From a checkpoint of a small segmentation model.
Training: soap at rate 0.0015, 7300 steps, batches of 64.
Data: trained on aerial photos of the United States (SatlasPretrain), 203450 training examples, 2.3 epochs.
Rows from block 2 of the decoder, named by matrix and row number. Rows with one number belong to one channel. Each number is 128 + 24 x the weight over its row's rms, rounded and kept within 0 to 255. All counts start at 0. After the name is the row's rms in percent of the matrix's.
# convs1: 3x3 conv (decoder.decb.0.0.convs.1.weight, 64x64x3x3), inputs 0-15, a 3x3 kernel for each
# convs2: expand pointwise conv (decoder.decb.0.0.convs.2.weight, 128x64x1x1, transposed), outputs 0-127
convs1.4 116 [138 155 126 115 162 143 110  79 165 139  93 171 155 156 102 122 102  99 126 129 118 123 115 114  95 143 134  85  90 130 120 126 122 128 121 130 167 126 118 105 129 113 106 154 144 109  94 159 106 132 123 167  81 150 148 135 152  99 143 116 118 105 113 161 138 117 129  92 116 125 143 176 162 123 112 129 140 114 133  99 121 174 144 127 138 104 151 102  81 160 113 124 115 124 182 153  99 116 162 157 158 139 106  76 121 112 150 143 126 138 132 136  78 137 155 143 106 140 139 130 126 116 128 112 126 112 160 124 133 130 126 103 105  85 130 123 153 114 149 147 113 118 107  98]
convs2.4 115 [118 112 158 132 105 109 118 124 123 124 118 156 106 136 157 162 141 122 142 104  97 147 164 121 131 120 156 111 123 110 136 120 170 109 128  98 133 140 136 122 153 136 131 150 134  98 138 146 115 145  79 110  89 138 136 126 100 143  58 156 126 140 139 131 124  89 151 131 160 202 121  90 100 135 210 132 114 137 133 108 132 121 155 123 178 116 120 110 128 122 117  90 117 135 161 124 112 107 111 107 125 111 108 117 177 139 161 126 112 134 100 149  65 117 146 107 189 140 163 136 136 122 168 129 139 134 142 106]
convs1.5 059 [165 106  96 151 121  95 115 148 147 157 100 179 172 156 137 148 214 149 141  98 109 165 105 185 153 184 146 124 114 137 112 105 123 109 141 119 135 138 129 119 122 120  96 112 111 133 115 118  95  88 154 121 132 150 132 134 140 154 158 155 159  94 141 146 123 117 118 105 117 107 136 139 164 124 131 157 171 132 165  96  93 125 136 141 135 145 136 130 115 138 122 118 118 115 124 133 121 107 118 124 152  83 124 165 179  76 116  88 166 147 147 142  92 123 156  83 120 104 128 153 112 142 139 161 101 165 155 115 120 132 115  65 137 120 137 125 136 122 143 135 117  59  94 104]
convs2.5 068 [158 110  97 133 128 136 148 150  82 120 124 113 151 111 157  94 156 106 117  85 129 150 119 111 105 118 158 130 102 124 143 143 121  97 145 142 119 137 137 142 166 136 124 152 140 101 213 145 156 130 144 171 123 137  95 155 108 128 114 138 105 130 104 134 113  99 143 147 137 123 133 129  88 147 134 123 108 170 117  81 103 121 168 123 104 129 108 159 114 153 135 116 107  85 143 178 118  98  85 117 109 138 145 140 133 132 133 134 143 102 137  92 130  90 126 143 198 139 149 122 111  95 149 124 192 155 120 153]
convs1.6 098 [113 148 152 142 102 144 135 112 153 130 121 174 148  86 127 135 128  99 125  96  80  97 131 150 181 106 106 109 111 127 127 134 111 131 104 115 154 147 120 120 128 114 107 118 179 168 131 108 106 120  80 137  90 140 110 148 132 146  94 109 119 118 114 113 148 134 101  91 106 133 114 102 121  97 146 125 122 165 145 118 106 150 107 154 141  94 141 146 129 156 132 138 136 146  67 141 135 121 123 140 105 166 143 142 107 128 173 145 162 136  94 119 112 139 145 109  99 150 140 153 129  84 133 133 113 118 157 116 135 136 175 100 129 143 114 111 158 122 158  91 114 146 125 136]
convs2.6 100 [123 154  93 120 147 178 168 101 148 142 132 137 144 122 150 176 115 142 165 105 115 139 141 128 129 125 126 117  74 121 117 159 133 104 148 114 133 130 121 102  89 116 109 154 156 130 160 146 131 122 165 160 175 120 167 100 107 148 182 129 111 128 157 118 124 137 113 150 132  50 138 124 128 152  99 154 123 100 129 178 156 119 117 121 124 123 112 152 138 166 123 146 186 110 106 110 106 133 127 158 126 180 140 169 122 134 109 165 150 132 142 169  95 129 132 134 167 115 120 148 123 117  88 108  98 132 134 129]
convs1.7 102 [120 142 161 153 102 118 102 101 115 117 154 134 110 118 120 150 159 157 106 106 160  98 130 130 105 148 116 143 105 121 123 118 129 128  91 170 146 113 125 119 135 127 119 127 130 131 143  61 139  94 115 114 130 190 131 106 137 114 145 107 173 153 104 141 134 134 138 119 182  80 102 131  81 137 131 106 141 115 136 124 158 163 132 121 177 139 151 131 112 137 115 117  90 127 124 122 137 144 117 139 130 153 108  82 123 153 122  85  99 129 139 116 159 149 124  87 134 134 113 170 100  97  99 111 115 128  88 171 112 112 136 103 152 147 141 150 155 128 143  74 139 163 108 158]
convs2.7 097 [130 146 120 123 111 167 174 112 160 101  92 146 104 144 162 169 157  91 140 158 118 146 134 123  80 122 135 132  80 141 112  88 109  95 120 161 141 120 120 124 142 131 146 148 107 138 151 125 131 132 152  93 135 123 107 123 150 145 142 115 122 144 143 124 112  64 123 144 107  89 175 108 167 178 119 162  93 109 125 128 161 143 151 139 139 123 105 180 166 139 128 109 147 117 155 130 114 140 135 161 139 117  84 144 109 115 192 138 108 124 154 148 136  99 145 172 146 133 133  92 114 146  92 113 113 159 130 125]
convs1.8 088 [151  95 149 170 110 126 117 130 145 102 144 119  88 185 139  89 101  90 132  82 145 153 159 114 105 161 101 155 159 148 143 107 135 168 112 126 117 118 110 104  94 107 155 116 125 120 116 131 122  96 129 134 162 142 148  95 132 148 114 130 127  79 113 127 109 112 145 116 116 106 130 110 126 137 153  96 143 116 151  90 108 156 122 140 102 124 178 165 173 125 108 142 125 122 136 113  95 143 155 112 119 116 157 107 141 109 156 103 117 138 143 143 133 146 119 109 132 135 107 130  96 154 167 126 121 116 145 132 132 121 114 120 164  77 137 123 151 135 131 114 144 119 110 149]
convs2.8 106 [135 112  97 145  98 140 116 115 134 116 110 124 153 120  68 156 114 124 151 102 109 114 100 128 104 129 114 109 144 139  89 113 106 115 104 163 115 114 132 131 153  93 139  97 141 169 118 120 141 109 121 104 137  97  90 108 118 127 169 102 134 139 125 111 129 149 139 163 183  64 171  78 178 114 143 108 150 101 100 122 162 132 120 171 105  93 135 141  98 109 116  88 126 123 137 127 126 130 100 109 124  69 123 120  91 150 141 171 144 149 135 100 136  95 107 101  98 121 143 126 134 109  83 121  88 136 134 122]
convs1.9 083 [113 125 164 154 108 107 156 126 113 144 146 126 130 137 124 126  91 198 121 129 127  86 155 102 108 106 101 147 149 158 144 113 142  92 124 106 126 125  91 124 144 116  96 134 127 113 110 106 147 199 128 125 123 114  94 147 128 101 104 151 172 149 180 139 164  93 122 145 153 118 131  74 116 150 142 158 141 122 169 157  81  97 103 103 100 129 168 120 174 179 114 150 105 143 126 142 116 106 132 102 170 139 135 173 137 153  91 108 130 102 139 142 136  87 188 135 179 121 102 159 130 151 117 113 168  98 150 163 101 139 157 166 102 143 108 145 105 125 126  84 155 112 162 130]
convs2.9 077 [152 142 108 115 105 135 113 130  95 148 142 107 115 150 122 123 128 119 146 120 180 106 141 163 126 132 132 116 119 118 102  98 112  97 119 157 159 132 140 100 139 120 135 101  86 123  92 133 113 122 134 126 126 139 119 137 105 113 158 101 149 145  92  99 104 140 160 114 172 120 119  97  84 134 149 115 155 103 113  76 106 118 149 109  83 133 131  94 119  90  99 167 127 106 168  98 150 109 105 124  89  67 133 113 172  95 172 111 101 152 113 117 105 131 111  78 130 138 132 111 159  88 147 124 127 154  89  89]
convs1.10 100 [108 168 111 126 147 134 151  89 154 122 119 137 116 123 149 178 125  69 102 150 143  73 113 124 147 142 141 144  84 129 100 118  95 125 140 153  92 152 146 160 136 147 138  79 139 130  86 150 141 184 131 125  93 111 133  83 142 109 188 127 117 112 120 107 126 143  84 152 115 122 137 118 140 151 115 145 118 187 111 105 163 123 129 114 132  97 148 103 120 138 145  93 123 150 124 158 123 106 145 128 143 153 112 114 111  85 124 139 134 147  75 133  74 153 132 115 146 137 110 152 152 108 131 112 109 105 141 107 131 118 111 100 169 124 133 109 122 144 105 119 137 127 126 136]
convs2.10 086 [140 123 141 131 125 145 147  92 109 113 149 124 156 112 132  83 140 168 100 115 161 173 141 162 183 156 158 136 101 134 122 162 176 106 146 106 118 125 133 171  86 116 110 139 139 137 132 124 135 158 140 174  97 146 143 150 125 164 123 140 106 114 123 142 164 185 146 135 178 187 135 124  69 117 128 148 146 113 135  99 103 122 157 146 155 111 162 124 122 119 111 145 112 121 156 146 101 129 123 162 101 138  95 121 149 158 142 102 116 163 144 130 128 138 188 118 146 108 136 140 120 116 152 106 154 135 140 155]
convs1.11 100 [125 102 139 126 178 136 116 131 121 144 167 141 119 162 113 120 131 114 130 109 111 107 159 110 110 106 108 123 123 140 131 117 107 147 114 171 103 127 132  95 120 124 139 149 135  88 123 177  86  86 149 151 134 142 153 113 126 126 110 113 114 100 100  97 118 132  93 139 183 150 130  79 131 127 145 156 159 137 103  85 133 110 126 113  95 126 132 108  89 159 131 125 155 117 140 170 150 107 146 139 118 122 131  88 125 123 140 169 127 175 119 159 114 177 110 144 151 153 108  84 145 116 135 151 144 112 144 124 110 129 162 105 172 113 144 116 119 156 123 118 130 170 109 180]
convs2.11 104 [135 128 103 133  96 122 110  91 114 103  98 145 140 147 148 130 140 144 134 137  94  80 158 141 144 146 158 175 121 121 153 124 126 142 144 158 135 117  91 141 160 134 164 119 102 128 154 128 102 115 132 101 125 120 133 129 109 131 178  71 129 127 117  97 115 153 118 115 163  77 179 123 163 101 136 128 137 128 137  91 172 120 115 125 122 123 130 129 128 130 180  98 109 110 156  90 120 111  95 191 110  86 125 121 124 172 161 153 115 143 169 108 100 112 120  89 110  90 149 102 118  96 111 109 145 101 114 129]
convs1.12 111 [106 101 126 148 186 121 154  61  90 136 136 115 114 148 155 118 106 108 118 131 136 124 115  93 116 133 123 155 100 138 128 150 108  64 106 122 121 161 131 120 118 138 146 175 119 127 108 105 127 154 131 145 109 138 116 143 146 117 172  76 163 119 148 152 146 138 166 107 119 119 149 152 159 146 116 111 141 151 143 111 119 125  89  77 171 182  92  74 108 126  76 133  96  93 176 104 117 150 133 137 139 111  77 108 147 157 160 131 142 137 114  69  93 132 150 120 112 123 125 103 124 132 148 153 132  78 136 147 153 115 133 114 129 119 122 152 107 115 128 121 107 127  94 130]
convs2.12 099 [133 117 108 184 158 137 125 130 102 169 120 145 133 115 166 108 128 134 120  87 141 169 146 112 116 117 116 145  88 152 145 160 111 158 123 115 101 138 111 125  80 108 124 114 111  94 136 154 159 105 143 135 150 168 125 152  83 141 106 155 141 133 115 134 104 181 136 106 140  99 133 106 124  96 160 137 146 148 113  67  86 129 149 122 132  86 123 137 113 120 139 126 149 123 140 142 174  83 149 119 167 111 148 152 166 146 153  75 116 109 129 120 130 134 116 170 176 110 144 116 143 149 108 118 120 122  76 151]
convs1.13 112 [100  97 171 122 143 133  99 121 116 142 147 170 115 139 133 142 136  93 141 102 129 155 135 104  92  98  99 141 107 133 122 127 135 148 113 174 124 113 122 153 155 117 114 132 138  68 118 192 151 140 141  99 109 122 117 131 119 136 139  97 102 111 147 163 145 117  85  86 131 131 124 150 140 101 132 131 114 128 152 129 118 157 132 128 121 113 163 118 113 144 150 122 145 127 107  99 135 144 133 133 133 126 154 143 110 133 124 134 160  92 122 105 134 120 160 167 113 148 106 124 110 164 143 103 121 133 139 124 135  81  99 111 152 120 135 113 121 149 177 116 120  80 118 124]
convs2.13 117 [109  86 104 126 101 147 112 109 133 129 138 110  96 130 173 135 147 105 125 147 141 152 158 135  93 126 156 161 145 127 102 155 154 116 123 128 117 128 104 133 186 103 151 137 134 123 121 134 144 129  96 110 124 143  89 129 130 139  86 128  87 115 125 138 138 173 186 143 145 226 133 146  55 139 100 164  90 174 142  99 102 137 125 148 123 123 121 134 116 154 109 106 122 139 109 122 134 136 123 119 139  78 148 145 128 113 114 128 146 144 143 140  92 121  98 117 162 143 124 126 121 149 175 127 126 127 165 122]
convs1.14 112 [112 123 135 102 129 120 119 160 124 120 122 134 146 135 144 137 123 136 132  91 128 104 173 113  91 116 164 139 173 183 135  87 117 181 116 101 121 109 110 124 146 128 133 123 134 164 127  59 137 136 143 107 140 139 133 115 143 109 141  97 133 152 145 132 103 155 169 129 132 145  80 117 140 137 132 114 113 124 162 121 106 133  72  92 129 138 179 145 140 133  88 141 140 113 106 107 134 156 128 119 120 125 108 147 141 127 110 100 117 111 137  99 123 111 127 118 123 104  98 111 126 135 150 110 114 161 119 144 123 133 108 130 141  70  98 160 100  92 129 120 150 118 132 132]
convs2.14 114 [111 143  99 142  85 169 183 127 111 144 125 104 147 127 110 151 139 115 114 171 149 138 131 117 128 132 152 123 129 150 112 131 132 128 122 155 123  96 140 143  71 109 175 129 126 143 127 103 118 122 152 128  90 150 125 109 122 142 178 125 136 121 107 119 141 165 160 130 113  70 188 141 200 115 123 103 124 141 101 131 101 127 206 127 127  87 141 128 117 126 143 126 137 116 132 116  90 134 164 119 171  84 127 132 130 102 127 148 103 117 109 119 179 118 146 129 136 123 140 117 151  78 108 125  90 121 113 115]
convs1.15 104 [104 170 126  50 174 144 139  93 144 108 133 112 130 141 128 158 124 121 141 149 146 139  97 130 108 131 134 140 172 121 129 179 148 101 147 132 127 123  96 122 120 130  87 122 117 107 149 122 112 165 173 104  98 126 105 137 101  95 121 122 136 163 125 136 128 108  93 122 114 122 110 113 154 124 126 123 106 115 110 108 140  91 155 165 154 130 108 109 114 137 127  90 116 122 138 149 160 114 127 149 144 151 132 137 118 123  96 119 111  97 107 148 110 118 143 172 113 110 120 149 152 128  95 133 145 103 138 133 117 113 115 122 111 107 163 149 165 114 105 125  94 119 163  81]
convs2.15 103 [104  89 160 126 111 134 127 158 124 110 170 114 111 163 146 180 114 172 139 142 116 123 106 150 150 142 152 138 202 121 109 133 158 110 113 121 143 112 123 130 150 120 135 146 152 124 124 175 126 100 100  91 131 158 127 137 117 135 144 118 114 104 160 125 109 108 150 139 153 145 113 152  48 149 142 138 135 150 124 129 105 154  89 101 133 124 134 131 144 133 147 116 112 145  94 105 155 203 117 160 129 133 153 115 113 168 106  90 114 155 124 148  98 145 107 128  83 120 124  97 120  90 101 117 144 103 130 159]
convs1.16 118 [150  94 111 139  82  86 116 219 161 147 119 139 122  78 107 134 149 150 130 121 148 123 116 111 105 149 169 128 117 107  95 145 129 138 180 134 118 115 138 125 132 120  91 114 135 115 127 100 149 138  67 116 142 130 125 126 175 162  92 112 102 116 146 145 116 130 102  87 119 124 131 165 114 155 134 119 112 127 130 111 130 126 109 125 116 180 104 143 156 121 145 163 127 131  96 135 127 116 142  89 129 159  93 129 118 106 113 124 155 137 121 122 151 118 145 107 153 151 109 142 104 154 130 135 117 143 148 125 114 140 148 116 128 130 130  90  73 131 148 201 118 122 110 126]
convs2.16 125 [105 121  87  64 142 130 165 122 145 127 108 128 155 120 135  84  92  59 127 164  98 108 152 118 133 123 104 129 127 108 137  97 136 120 136 126 127 145 125 121 132 120 100 117 190 138 131  59 121 137 144  87  89 118 114 140 143 103 131 118 168 126 137 152 132 118 152 103  94 173 102 100 189 154 131 128  99 167 124 153 184 139  93 156 100 104 109 130 138 137 139 154 117 111 128 109 138 139 127  91 120  89 163 112 116 141 136 136 146 127 136 160 172 109 124 122 130 118 160 121 124 109 124 125 123 130 124 101]
convs1.17 099 [130 152 130 113 125  72 113 186 148 104 123 138 113  97 114 133 125 105 167 135 174  95 129 119  91 138 103 100 115 127 129 164 152 111 110 128 102 115 107 113 109 118 135 142 174 176 153 127 120  88 145 129 135 138 116 116 128 144 113 151 123 121 109 118 117 144 101  90 123 119 124  99  99 144 112 119 114 103 140  74 167 125 125 102 109 154 156 122 117 104 128  76 105 107 143 112 151 134 120 108 120 138 109 128 111 160 107 111 148 153 142 149 127 101 115  75  87 130 144 122  81 123 110 167 137 167 100 141 151 132 117 122 136 120 136 105 151 136  90  95 121 108 152 157]
convs2.17 101 [141 144 113 132 129 126 136 122 159 135 150 148 145 130 159 156 105 159 113 112 114 131 116 123 130 152 124 137 127 130 118 125 111 155 110 159 123  71 126 139 123 128 106 118 120 148 133 129 112 150 168 150 130 121 133  64 110 103 164 126 146 112 143 144 158 130 153 114 114  20 106 169 164 117 125 119 135 140 128 160 185 139 143 105 162 137 147 139 127 133 156  96 107 133  84  99 169 182 175 129 105 121 169  98 178 162 159 114 119 147 133 117 129 127 134  96 127 131 117 122 132 107 132 132 102  87 130 135]
convs1.18 130 [197 104 109 127 104 116 108 176 147  93 199  99 109 150 126 105 137 119 172 129 111 106 100 136  90 107 167 129 155 101 103 167 121 132 117 114  92 110 118 150 136 126 154 114 134 178 110 112  92 152 128 115 141 155 113 144 132 128 142 113 127  63 156 124 116  97 112 112 104 140 140 166 138 130 174 120 142 123 151 117 128 151 131 118  84 131 154 138 154 106 129 113 133 152  81 132 105 123 128 142  59 113 174 157 158 104 163 128 136 141 110 131 174 168 123 110  81 125 117 153 133 168 112  96 103 158 128 155 132  97 128 138 160 137 140 142  74 113  97 169 151 149 126 128]
convs2.18 126 [ 97 122 126 109 139 111  99 121 139 132 125  67 157 115  84 132 116  92 142 133 124 138 133 152 129 107  90  92 146 137 110  75 134 106 138 123  94 143  94 105 172 115 135 130 161 149 153 134 135 149 113 125 107  96 118 129 138 127 172 140 127 132 133 135 134 109 105 112 130 119 114 111 129 149 102 125 102 164 119 117 199 148 117 128  59 126 145 131  95 138  98 130 166 130 111 139 120 108 132 137 141  89 186 186 139 102 130 175 130 137  79 139 173 129 112  98 109 120  92 172 139 135 155 127 127 109 141 137]
convs1.19 108 [135 134 102 120 110 120 115 122 128 112 153 112  70 190 156 156 139 103 122  90 139 131 101 115 200 129 144 130 108 121 129 127 131 132 109 122 102 159 124 104 133 109 155  85 116 154 117 141 150 113 137 115 137 110 158 149 105 119  99 155 160 131 130 137 133 138 128  98  91 144 138  97 108 148 127  94 142 152 159 100 122 149 150 155  83 126 127 132 127 144  98 146 123 112 131 134 176 122 147 110 111 144 120 160 105 131 130 126  93 124 139 122 175 160  91 109 100 108 114 144 115 180 122 108 126 129 132 144 138 131 101  94 133 113 165  97 113 128 184 118 105  83 139 110]
convs2.19 110 [129 136 110 117 158 113 129 154 126 117 113 101 120 156  94 106 113 150 120 133 119 117 128 124 148 160 104 124 139 133 119  94 127 167 124 144 102 136  86 131 172 106 145 115 147 129 126 117 117 110 150 140 159  87 125 125 137 106 135 118 109 153 162 147 106 134  80 151 117 117 100 111  95 114 107 179 112 135 123 196 143 147  54 130 134 160 118 169 177 127 159 133 115 125 118 123 140 141 119 121 100 144  72 141 126 175  95 208 149 117 138 108 102 138 115 124 112  90 135  95 133 123 104 124 122  84 142 137]
convs1.20 123 [133 126 110  99 126  97 151  92 129 119 104 129 104 125 128 103 105 108 123 179 111 134 117 138 103 120  84 132 102 156 124 170 122 186 111  91 130 126  94 173 127 136  92 113 165  89 142 131 177 132  66 137  73 174 143  76 131  93 120 115 156 129 119 125 136 123 137  97 134 121 120 124  98 123 153  95 113 107 109 124  94 124 108 140 145 152 109 132 125 110 141 118 131 156 119 123 121 130 123 162 108 116 158 146 136 139 143  81 143 141 119 130 138 119 125 122 118 142 123  90 129 134 108  75 135 135 112 116 119  93 140 160 131 144 118 135 141 103 124 131 124 120 169 115]
convs2.20 131 [126 144 140 134 129 173 125 124 125 142 141 100 140 123 155 144 117  63 125  95 101 110 140 117  33  91 140 144 124 132 136 165 128 136 115 123 153 152 136 124  79 130 122 124 139 126 139 121 119 141  72 108 122 150 109  78 129 113 134 127 111 135 110 118 139 131 209 169 123 193 115 137 156 174 133 130 119 133  90 122 118 124 132 127 111 123 117 129 143 121 123 109 171 112  93  79 112 120 152  96 136  86 132 122 115  87 121 131 125 136  85 139 181 119 125 104 123 100 111 116 121 120 132 137 136 124 124 134]
convs1.21 101 [109 122 102 124 161 109  81 125  94 114 115 134 146 127 134 147  96 144 126 137 141 129 109 136 124 122  85 139 143 111 117 102 112 115 163 175  75 131 161 121 148  90 175 129 120 145 103  99 106 175 161 169  72 136 180 101 147  87 105 112 183 121 145 146 124 204 105 106 159 138 163 147 130 119 140 130  76 120 129 100 116  98 139 111 110  95 123 120 135 133 121 129 138 146 105 135 147 150 140 121 115 132 128 206 137 171 125 131 130 109 124 142 127 153 127 113 144 181  92 108 133 111 130 136 154  95  90 147 119 148  97 149 133 132  97 102  93  91 110 162 146 119 111 156]
convs2.21 105 [114 119 136 126 111 116 112 115 135 132 129 102 111 129 120 100 129 162 127 123 169 125 154  85 159 132 115  83 151 133 133  73 152 129 149 153 117 135  97 124 142 110 103 137 157 153  88 107 105 129 183 198 117 134 106 123 103 121 136 141 143 125 116 132 123 194 117  94 136 118 155 108 140 109 160 142 145 140 139 180 132  87 115 112  80 173 150 162 101 107 138 124 139 147 106 149 203 140 111 143 116 165 128  99 150 162 102 140 140 109 146 123 109 138 171 116 120 100 132 104 143 103 115 131 139 103 128 144]
convs1.22 084 [108 130 120 139 132 124 160 100 158 151 146 120 124 104 124 154 115  99 128  55 136 133 130 155 130 129 183 127 106 131 136 159 146 146 100 125 138 118 116 136 121 183 121 137 125 131 160 118 113 131 151  96 131 150 154  92 163 122  83 102 162 101 115 130  97 103  96 104 109 151 141 147 138 124 120 142 123 148  95 147 132 140 160 167 117 166 139 103 122 116 135 161 114 101 138 122 122 129 140 122 112 142 153 169 137 149  96 135 172 140 119  93  79 132 174 152 126 109 145 142 190 113 142 101 132 134 151 101 147 108 173 124 119  66  88 166 143 130 137 114 119  94 118 131]
convs2.22 084 [180 151 143 142 148 103 125 138 159 153 125 133 150 149 126 125 106 137 106 138 171 137 111  92 170 150 130 148 187 129 157 141 124 118  87  89 112 116 140 108  84 128  65 146 153 120 130 133 129 143 164 151 129 144 157  97 112 136 125 128 160 130 157 126 130 146 117  93 110 161  74 110 118 106 156 105 151 112 142 118  99 163 123 126 126 104 135 108 121 128 124 148  97 117  83 146 111 165 147 120 136 169 188 142 159 116 104  90 135  92  97 147 113 117  94 149 117 173 139 136 154 109 119 124 142 102 105 104]
convs1.23 098 [130  69 175 142 147 117 135 111 125 136 118 158 134 125  85 144 146 114 117 128 166  98 120 137 119 129 123 144 148 147 108 109 155 113  92 127 118 130  91 113 145 121 149 141 147 126 111 142  98 115 147 105  88 126 117 111 139 135 107 154 129 135 138 103 144 134 145 159 114 135 158 115 149 119 157 131 128 145 146  80  92 172 113  80 147 150 145 182  47 150 133 120 119 130  42 205 148 130 137 179 128  95 127 117 149 161 128 108 122 114 100 151 139 111  93 121 134 148 106 107 127 171  98 129 158 112 137 136 137 126 121 128 146 116 147 136 131  86 128 108 135 117 112 102]
convs2.23 118 [136 108 109 116 154 111 102 137 107 126 154  63  94 134 149 124 112 157 121 122 118 140 110 119 121 114 114 104 104 133 113 149 128 115 140 128 158 135  93  90 103 144  84 114 169 129 156 147  70  99 153 138 145 111 101 126 111  98 128  96 127 140 130 119 120 156 107 107 127 125 150 126  88 111 160 140 105 127 122 127 149 108 158 155 123 116 148 136 190 154 129 133 187 115 135 143 144 129 107 110  77 171 176 154 114 154 105 119 135 116  81 176 120 129 142 168 115 131 127 190 138 144  98 115 151 115 168 128]
convs1.24 083 [140 103 153 137 142 110  98 104 122  95  93 111 107 187 115  98  98 148 126 138 103 135 129  95 175 126 138 102 105 116  94 121  91 131 105 114 187 144 126 145 118 107 139 152 122 147 112 142 120 135 180 125 160 140 144 154 134 144  64 118 139 148  83 116 145 149 146 118 154 135 101 175 122 126 159 136 114 129  94  81 145 147 144 153 151 104 139 122 142 126 132 102 154 128 168 119 123 108 147 140 131 107 131  63  90 132 178 136 108 138 125 133 133 116 147 155 131 155 145 129 117 177 113  98 140 137 123 126 109 138 196 118 141 114 123 179 136 132 124 111  98 140  93 123]
convs2.24 081 [160  94 138 139 103 118 130 183 127 149 162  92 127 106  97 132 148 132 103  98 160  91 181  66 114  97 109 111 101 100 121 129 128 132 126 126 139 152 143 133 138  94 163 134 101 144 105 135 131 148 135 140 184 158 131 151 106 138  91 114 153 136 127 153 110  88 138  86 113 134 129 142 151 130 152 139 142 124 119 122 180 113 105 121 149 118 127 164 195 136 167 150 133 124  92 120 187 111 142 107 165 120 139 133 136 128 134 110 140 128 108 137 139 116 155 167 104 190 139 139 139 126 129 124 142 128 142  96]
convs1.25 090 [112 126 136 143 138 163 170 147 107 122 146 147 145 125  85 117 133 108 126 157  87 117 154 159  91 178  68  81 109  80 135 123  90 108 123 123 146 123 172 117 151 145 123 126 138 167 158 108 139 136 152  98 137 106 121 152 135 121 149 140 112  97  81 134 120 162 138 172 116 107 173 133 121 133 122 104 121 120 101 141 144 122  86 148 164 164 115 149 165 149 144 153 119 148 117 164 142 121 144 148 110 149 153 161 171 117 132 112 145 157 132 130 176 139 105 111 117 125 142 130 133 153 156 111 147 117  86  97 137 109 140 121 121  98 166 110 139 120 147 151 144 119  98 119]
convs2.25 092 [118 144 124 114 128 131 112 176 109  98  99 134 167 145 101 110 141 155 116 104 164  99 153 147 170 150 106 110 142 113 159 117  77 115 109 145 130 139 137 100 122 143 161 108 146 105 130 120 109 122 134 140 115 104 100 146 121 116 171 112 115 142 157 128 143 129 159 150  90  88 124 121 135  90 142 107 117 119 151 137 158 134 141 133  99  94 125 150 131 159 110 123 141 124 129 192  84  75 137 114 151 163 116 131 152 136  48 142 124 111  87 148 155 126 129 176 110 162 138 124 130 173 120 118 122 146 177 131]
convs1.26 121 [132 131 125  95 148 126 135 127 126 121 126 130 158 125  97 182 121  94 160 121 131 115 134 104 140 133  95 139 159 118 151 153 153 143 124 112  91 114 149 152 111 130 147 167  94 145 170 142 200 145 126  80 102 103 134 144 114 156 136 126  89 132 107 127 125 116 127 150 119 167 155 102 108 102 130 160  87 106 118 122 139 164 132 148 152 143 123 123 129 111  94 117 126 113 138 120 122 134 145 131 116  92 132 147 153  91 111 173 124 148 110 115 159 124 111 116 148 145 141 112 136  74 162 124 161 114 140 121 150 137 130  99 133 125  94 107 137 118 136 132 131 112 131 174]
convs2.26 121 [112 187 149 143 160 212 112 197 127 175 121 113 209 112 144 183 105 141 129 163 127 125 114 150 129 131 132 153 127 138  88 146 141 131 117 111 144 111 130 154  70 142 124 143 169 131 137 146 142 131 143 104 130 157 113 119 152 135 124 117 116 135 143 141 110 149 112 107 141 119  99 155 117 124 100 123 149 139 129 133 106 121 135 165 154 108 133 123 145 110 128 134 134 164 129  95 150 161 104 125 100 132 128 119  94 111 133  94 118 121 119 181  68 142 109 130 132 125 107 137 111  96 142 118 132 104 105 129]
convs1.27 053 [111 181 134 120 141 128 146 142 144  98 143 140 178 203 169 135 114 154 155 143  81 144 110 110  87 167 131 138 142 158 114 110 142 113 112 143 141  66 128 115  79 113 154 157 110  95 139 114 173 146 178 150 101 120 128 160 149 153 181 149 136 104 119 110  90  84 111 173  80 119 136 135 140 107 130 120 136 127 209 117 119 105  89  71 157 144 156 106 117 130 124  95 106 129 131  99 112 119 109 104 136 127 158 168 177 117 153 169 123 125 116  94 107 128 122  88 105 145 131 114 130 149 136 160 142 151 170 123 144 126 122 131 115 150 130 117 162  99 140 128 148 142 147 201]
convs2.27 062 [124 111 149 103  98 141  95 182 133 112 161 147 112 138 121 100 129 126 125 148 153 133 129  79 120 172 134 118 111 101 114 137 142 110 128 141 110 146 142 143  99 146 156 112 136 124 155 123 113 154 104  91 140 189 110 121  92 107 130 115  95  95 100  97 150  91 117 139 146  97 113 170  97 154 136 106 151  99 134 142 111 147 116  99  97 118 107 108 142 116 120 124 105 128 172 116 142 148 116 140 140 181 173  95  87 150 118 116 159 115 170 142 148 107 133 181 180 151 143 155 117  99 118 138 128 130  93  92]
convs1.28 113 [158  91 127  68 128 133 128 179 105 124 116 132 108 114 142 151 113 103 132 141 153 132 120 144 111 118 121 135 151 121 154 126 123 123 166 112 129  98  87 138 127 111 118 108 159 156  86 149 116 132 142 114 164  97 120 105 148 119 160 119 122 131 134  81 106 192 130 167 121 138 117  85 138 130 139 152 102 136 119 136 126 103 121 141 152 150  96 155 130 145 161 121 116 137 167 165 119 103 147 168 176 123 129 117 142 120 124 143 126 116 145 117  76 141 126 151  88 145 120 104 107 112 115 175 149 125 123 134 114 103 133 139 128 154 127 153  86 122 140 103 127 159 120 127]
convs2.28 096 [135 107 142 140 178  49 122 144 123 128 119 139  81 130 140 160 135 132 125 141 113 116 130 138 150 102 142 122  55  98 125 139 130 147 140 121 133 126 128 135 132 127 110 100 140 117 130  90 133  79  92 139 146  96 103 112 135  86 102 116 126 157 151 141 116 103 131 167 122 169 189 158 101 114 169 127 139 123  87 103  86 105 103 110 130 118  90 130 133 120 126 135 143 134 151 136 141 145 143 118  99 141 157 152  70 179 135 103 149 148 162 146 140 147 123 173 121 132 169 147 130 162 118 124 125 144 142 144]